A small self-supervised image encoder, trained from scratch.
Model: 1.26M parameters, 32-pixel images, norm groupnorm, activation silu, depths [3, 3, 3].
Training: soap at rate 0.0015, 5400 steps, batches of 128.
Data: trained on aerial photos of the United States (SatlasPretrain), 3.4 epochs.
Rows from block 6, named by matrix and row number. Each number is 50 + 12 x the weight over its row's rms, rounded and kept within 0 to 99. All counts start at 0. After the name is the row's rms in percent of the matrix's.
# short0: shortcut pointwise conv, stride 2 (model.blocks.6.short.0.weight, 208x144x1x1), inputs 0-71
short0.138 123:48 45 42 31 65 34 39 54 58 58 39 37 47 39 57 61 40 31 63 27 58 28 56 38 51 46 50 36 40 34 62 42 70 35 56 46 40 35 52 47 33 76 49 43 53 66 36 37 53 30 54 50 50 40 69 64 23 52 20 55 59 61 54 54 51 43 40 57 54 26 49 53
short0.139 092:32 41 47 67 47 50 56 63 53 51 47 39 41 62 58 57 42 62 31 43 47 79 66 52 60 52 47 36 52 42 41 46 29 51 57 72 60 46 37 44 46 59 50 67 44 65 40 36 43 56 59 40 24 50 48 54 50 42 70 49 67 60 51 30 57 46 51 43 59 57 63 68
short0.140 112:60 34 66 51 57 59 41 45 40 56 43 56 42 54 43 53 37 55 50 44 58 64 43 33 16 63 42 63 46 62 68 29 56 58 64 48 82 31 26 54 61 63 47 68 70 65 56 61 67 26 40 42 22 51 52 62 40 43 55 23 60 48 53 59 56 58 64 50 43 48 42 67
short0.141 109:41 49 40 41 62 57 46 49 64 48 33 45 51 54 70 52 54 52 41 55 54 58 40 60 49 63 46 51 60 36 56 31 66 63 61 44 49 55 44 41 47 46 55 54 52 49 43 57 49 46 41 46 51 49 34 56 44 42 74 13 48 46 46 61 51 69 56 38 63 38 56 37
short0.142 100:70 39 55 51 57 62 44 60 26 39 50 53 50 56 27 81 57 32 44 60 39 37 51 52 52 36 56 51 70 57 55 33 37 53 43 51 67 67 43 40 60 56 47 42 36 60 56 67 49 60 41 62 39 34 32 33 48 51 64 53 51 48 45 61 49 28 49 40 55 40 46 78
short0.143 086:43 46 55 71 54 54 50 61 62 51 52 41 57 56 65 68 49 49 42 47 53 67 34 45 40 62 47 65 48 41 39 27 37 49 30 61 54 55 49 32 83 25 37 38 40 38 44 50 38 67 46 64 68 47 59 51 47 58 54 57 52 62 27 35 58 53 47 43 65 55 39 54
short0.144 098:49 60 37 48 65 55 32 33 86 34 44 68 37 43 57 70 42 35 40 73 45 45 35 31 56 43 46 51 59 70 46 71 50 66 41 46 55 64 39 42 51 66 37 35 37 52 67 55 52 39 42 60 61 47 50 53 53 64 67 39 32 53 45 39 56 65 66 75 31 39 41 35
short0.145 104:67 62 33 71 52 37 54 60 54 38 84 55 56 51 59 69 40 41 55 31 47 56 35 49 18 41 40 57 50 38 50 80 46 62 47 65 35 54 65 74 59 34 33 51 30 50 58 20 51 29 43 54 46 38 57 57 36 42 54 47 80 42 52 52 41 34 33 48 55 45 43 55
short0.146 109:63 32 49 53 50 35 56 58 87 48 27 49 49 39 39 60 46 51 71 62 63 50 46 57 54 44 60 30 37 40 53 44 73 46 58 41 47 17 56 34 64 60 50 44 62 54 49 39 57 45 36 41 19 49 38 56 49 28 31 48 60 62 56 51 42 46 48 50 55 39 65 61
short0.147 092:55 56 34 50 49 51 50 52 25 54 63 59 40 49 60 36 59 36 52 45 47 48 59 27 54 42 59 41 55 53 49 59 44 47 45 36 54 47 40 62 49 34 36 36 31 32 61 54 37 33 51 61 52 79 35 35 24 32 42 44 25 57 50 42 54 58 30 59 49 70 49 51
short0.148 087:38 46 52 57 51 49 28 39 35 48 41 49 59 22 59 57 62 68 48 51 54 67 47 44 37 44 70 32 57 72 51 65 56 50 53 44 64 37 34 52 49 17 40 64 59 71 49 45 38 47 68 51 55 65 74 46 71 56 38 36 68 47 38 48 71 24 49 57 35 75 42 45
short0.149 090:62 58 47 52 47 49 19 47 68 48 48 40 54 39 53 53 61 47 55 51 43 46 57 54 40 55 48 43 78 74 46 49 47 58 69 49 41 66 49 33 60 52 41 48 52 58 65 29 83 44 38 36 63 48 55 43 51 51 70 39 60 25 44 58 40 36 63 44 39 45 55 40
short0.150 079:51 53 31 47 40 55 57 56 61 46 58 47 57 46 36 24 60 48 68 60 73 56 51 50 29 71 35 48 56 56 59 23 55 48 63 47 42 64 48 36 79 38 45 48 37 54 48 46 62 48 48 60 53 60 52 18 69 66 38 42 68 48 75 41 33 51 55 58 55 48 58 47
short0.151 098:50 53 46 77 49 29 67 51 30 68 61 53 40 55 51 38 58 54 39 52 19 50 47 60 66 66 48 32 52 28 44 75 63 35 30 36 40 64 39 44 60 50 43 68 57 53 71 51 32 37 59 60 35 55 59 45 38 47 32 48 51 49 68 53 62 45 46 56 70 38 34 55
short0.152 095:35 62 63 40 49 36 55 40 45 26 46 45 40 44 58 80 45 47 36 36 47 61 29 63 55 45 73 53 68 49 55 44 50 31 41 47 43 69 50 61 37 57 41 56 41 48 61 69 54 50 54 53 49 46 52 36 50 46 33 64 41 70 64 45 65 50 50 50 45 52 30 66
short0.153 108:46 70 41 69 36 36 70 32 45 36 35 49 39 59 43 64 55 32 40 41 60 62 41 26 48 60 68 43 48 39 39 45 49 44 74 49 81 49 36 42 65 53 60 50 75 32 24 43 60 67 32 47 63 53 73 46 48 49 31 35 47 61 69 33 60 43 36 59 48 74 50 53
short0.154 126:50 34 54 28 56 47 52 50 54 59 47 69 42 57 41 36 46 51 45 19 52 37 28 44 43 37 56 60 52 29 45 42 54 52 37 48 34 55 48 60 47 55 76 53 47 42 53 52 34 33 54 44 46 33 70 65 23 50 30 40 54 59 64 44 20 64 37 57 53 38 40 35
short0.155 083:43 40 52 59 54 65 61 53 71 36 24 60 31 42 48 26 49 47 42 31 59 52 61 78 36 45 56 45 52 56 62 47 33 36 59 52 48 65 50 56 62 59 53 50 35 49 43 39 53 51 30 40 60 57 66 42 58 73 37 65 67 43 43 47 54 33 60 38 42 33 43 58
short0.156 088:60 62 43 54 49 60 42 59 60 59 40 49 93 51 60 57 50 41 45 53 64 50 49 56 59 49 61 33 48 74 60 46 43 48 59 70 51 48 64 52 48 46 46 25 55 38 49 44 55 46 74 36 51 40 48 22 41 45 55 65 58 54 55 52 25 49 46 28 55 55 34 28
short0.157 101:37 45 55 40 33 59 56 45 34 63 60 48 48 52 52 61 36 36 61 27 60 36 53 59 50 39 37 40 17 27 63 28 69 28 38 60 48 68 40 52 40 62 63 54 53 42 33 61 70 50 38 28 36 59 64 46 43 52 38 31 37 66 49 46 57 49 69 50 58 31 42 30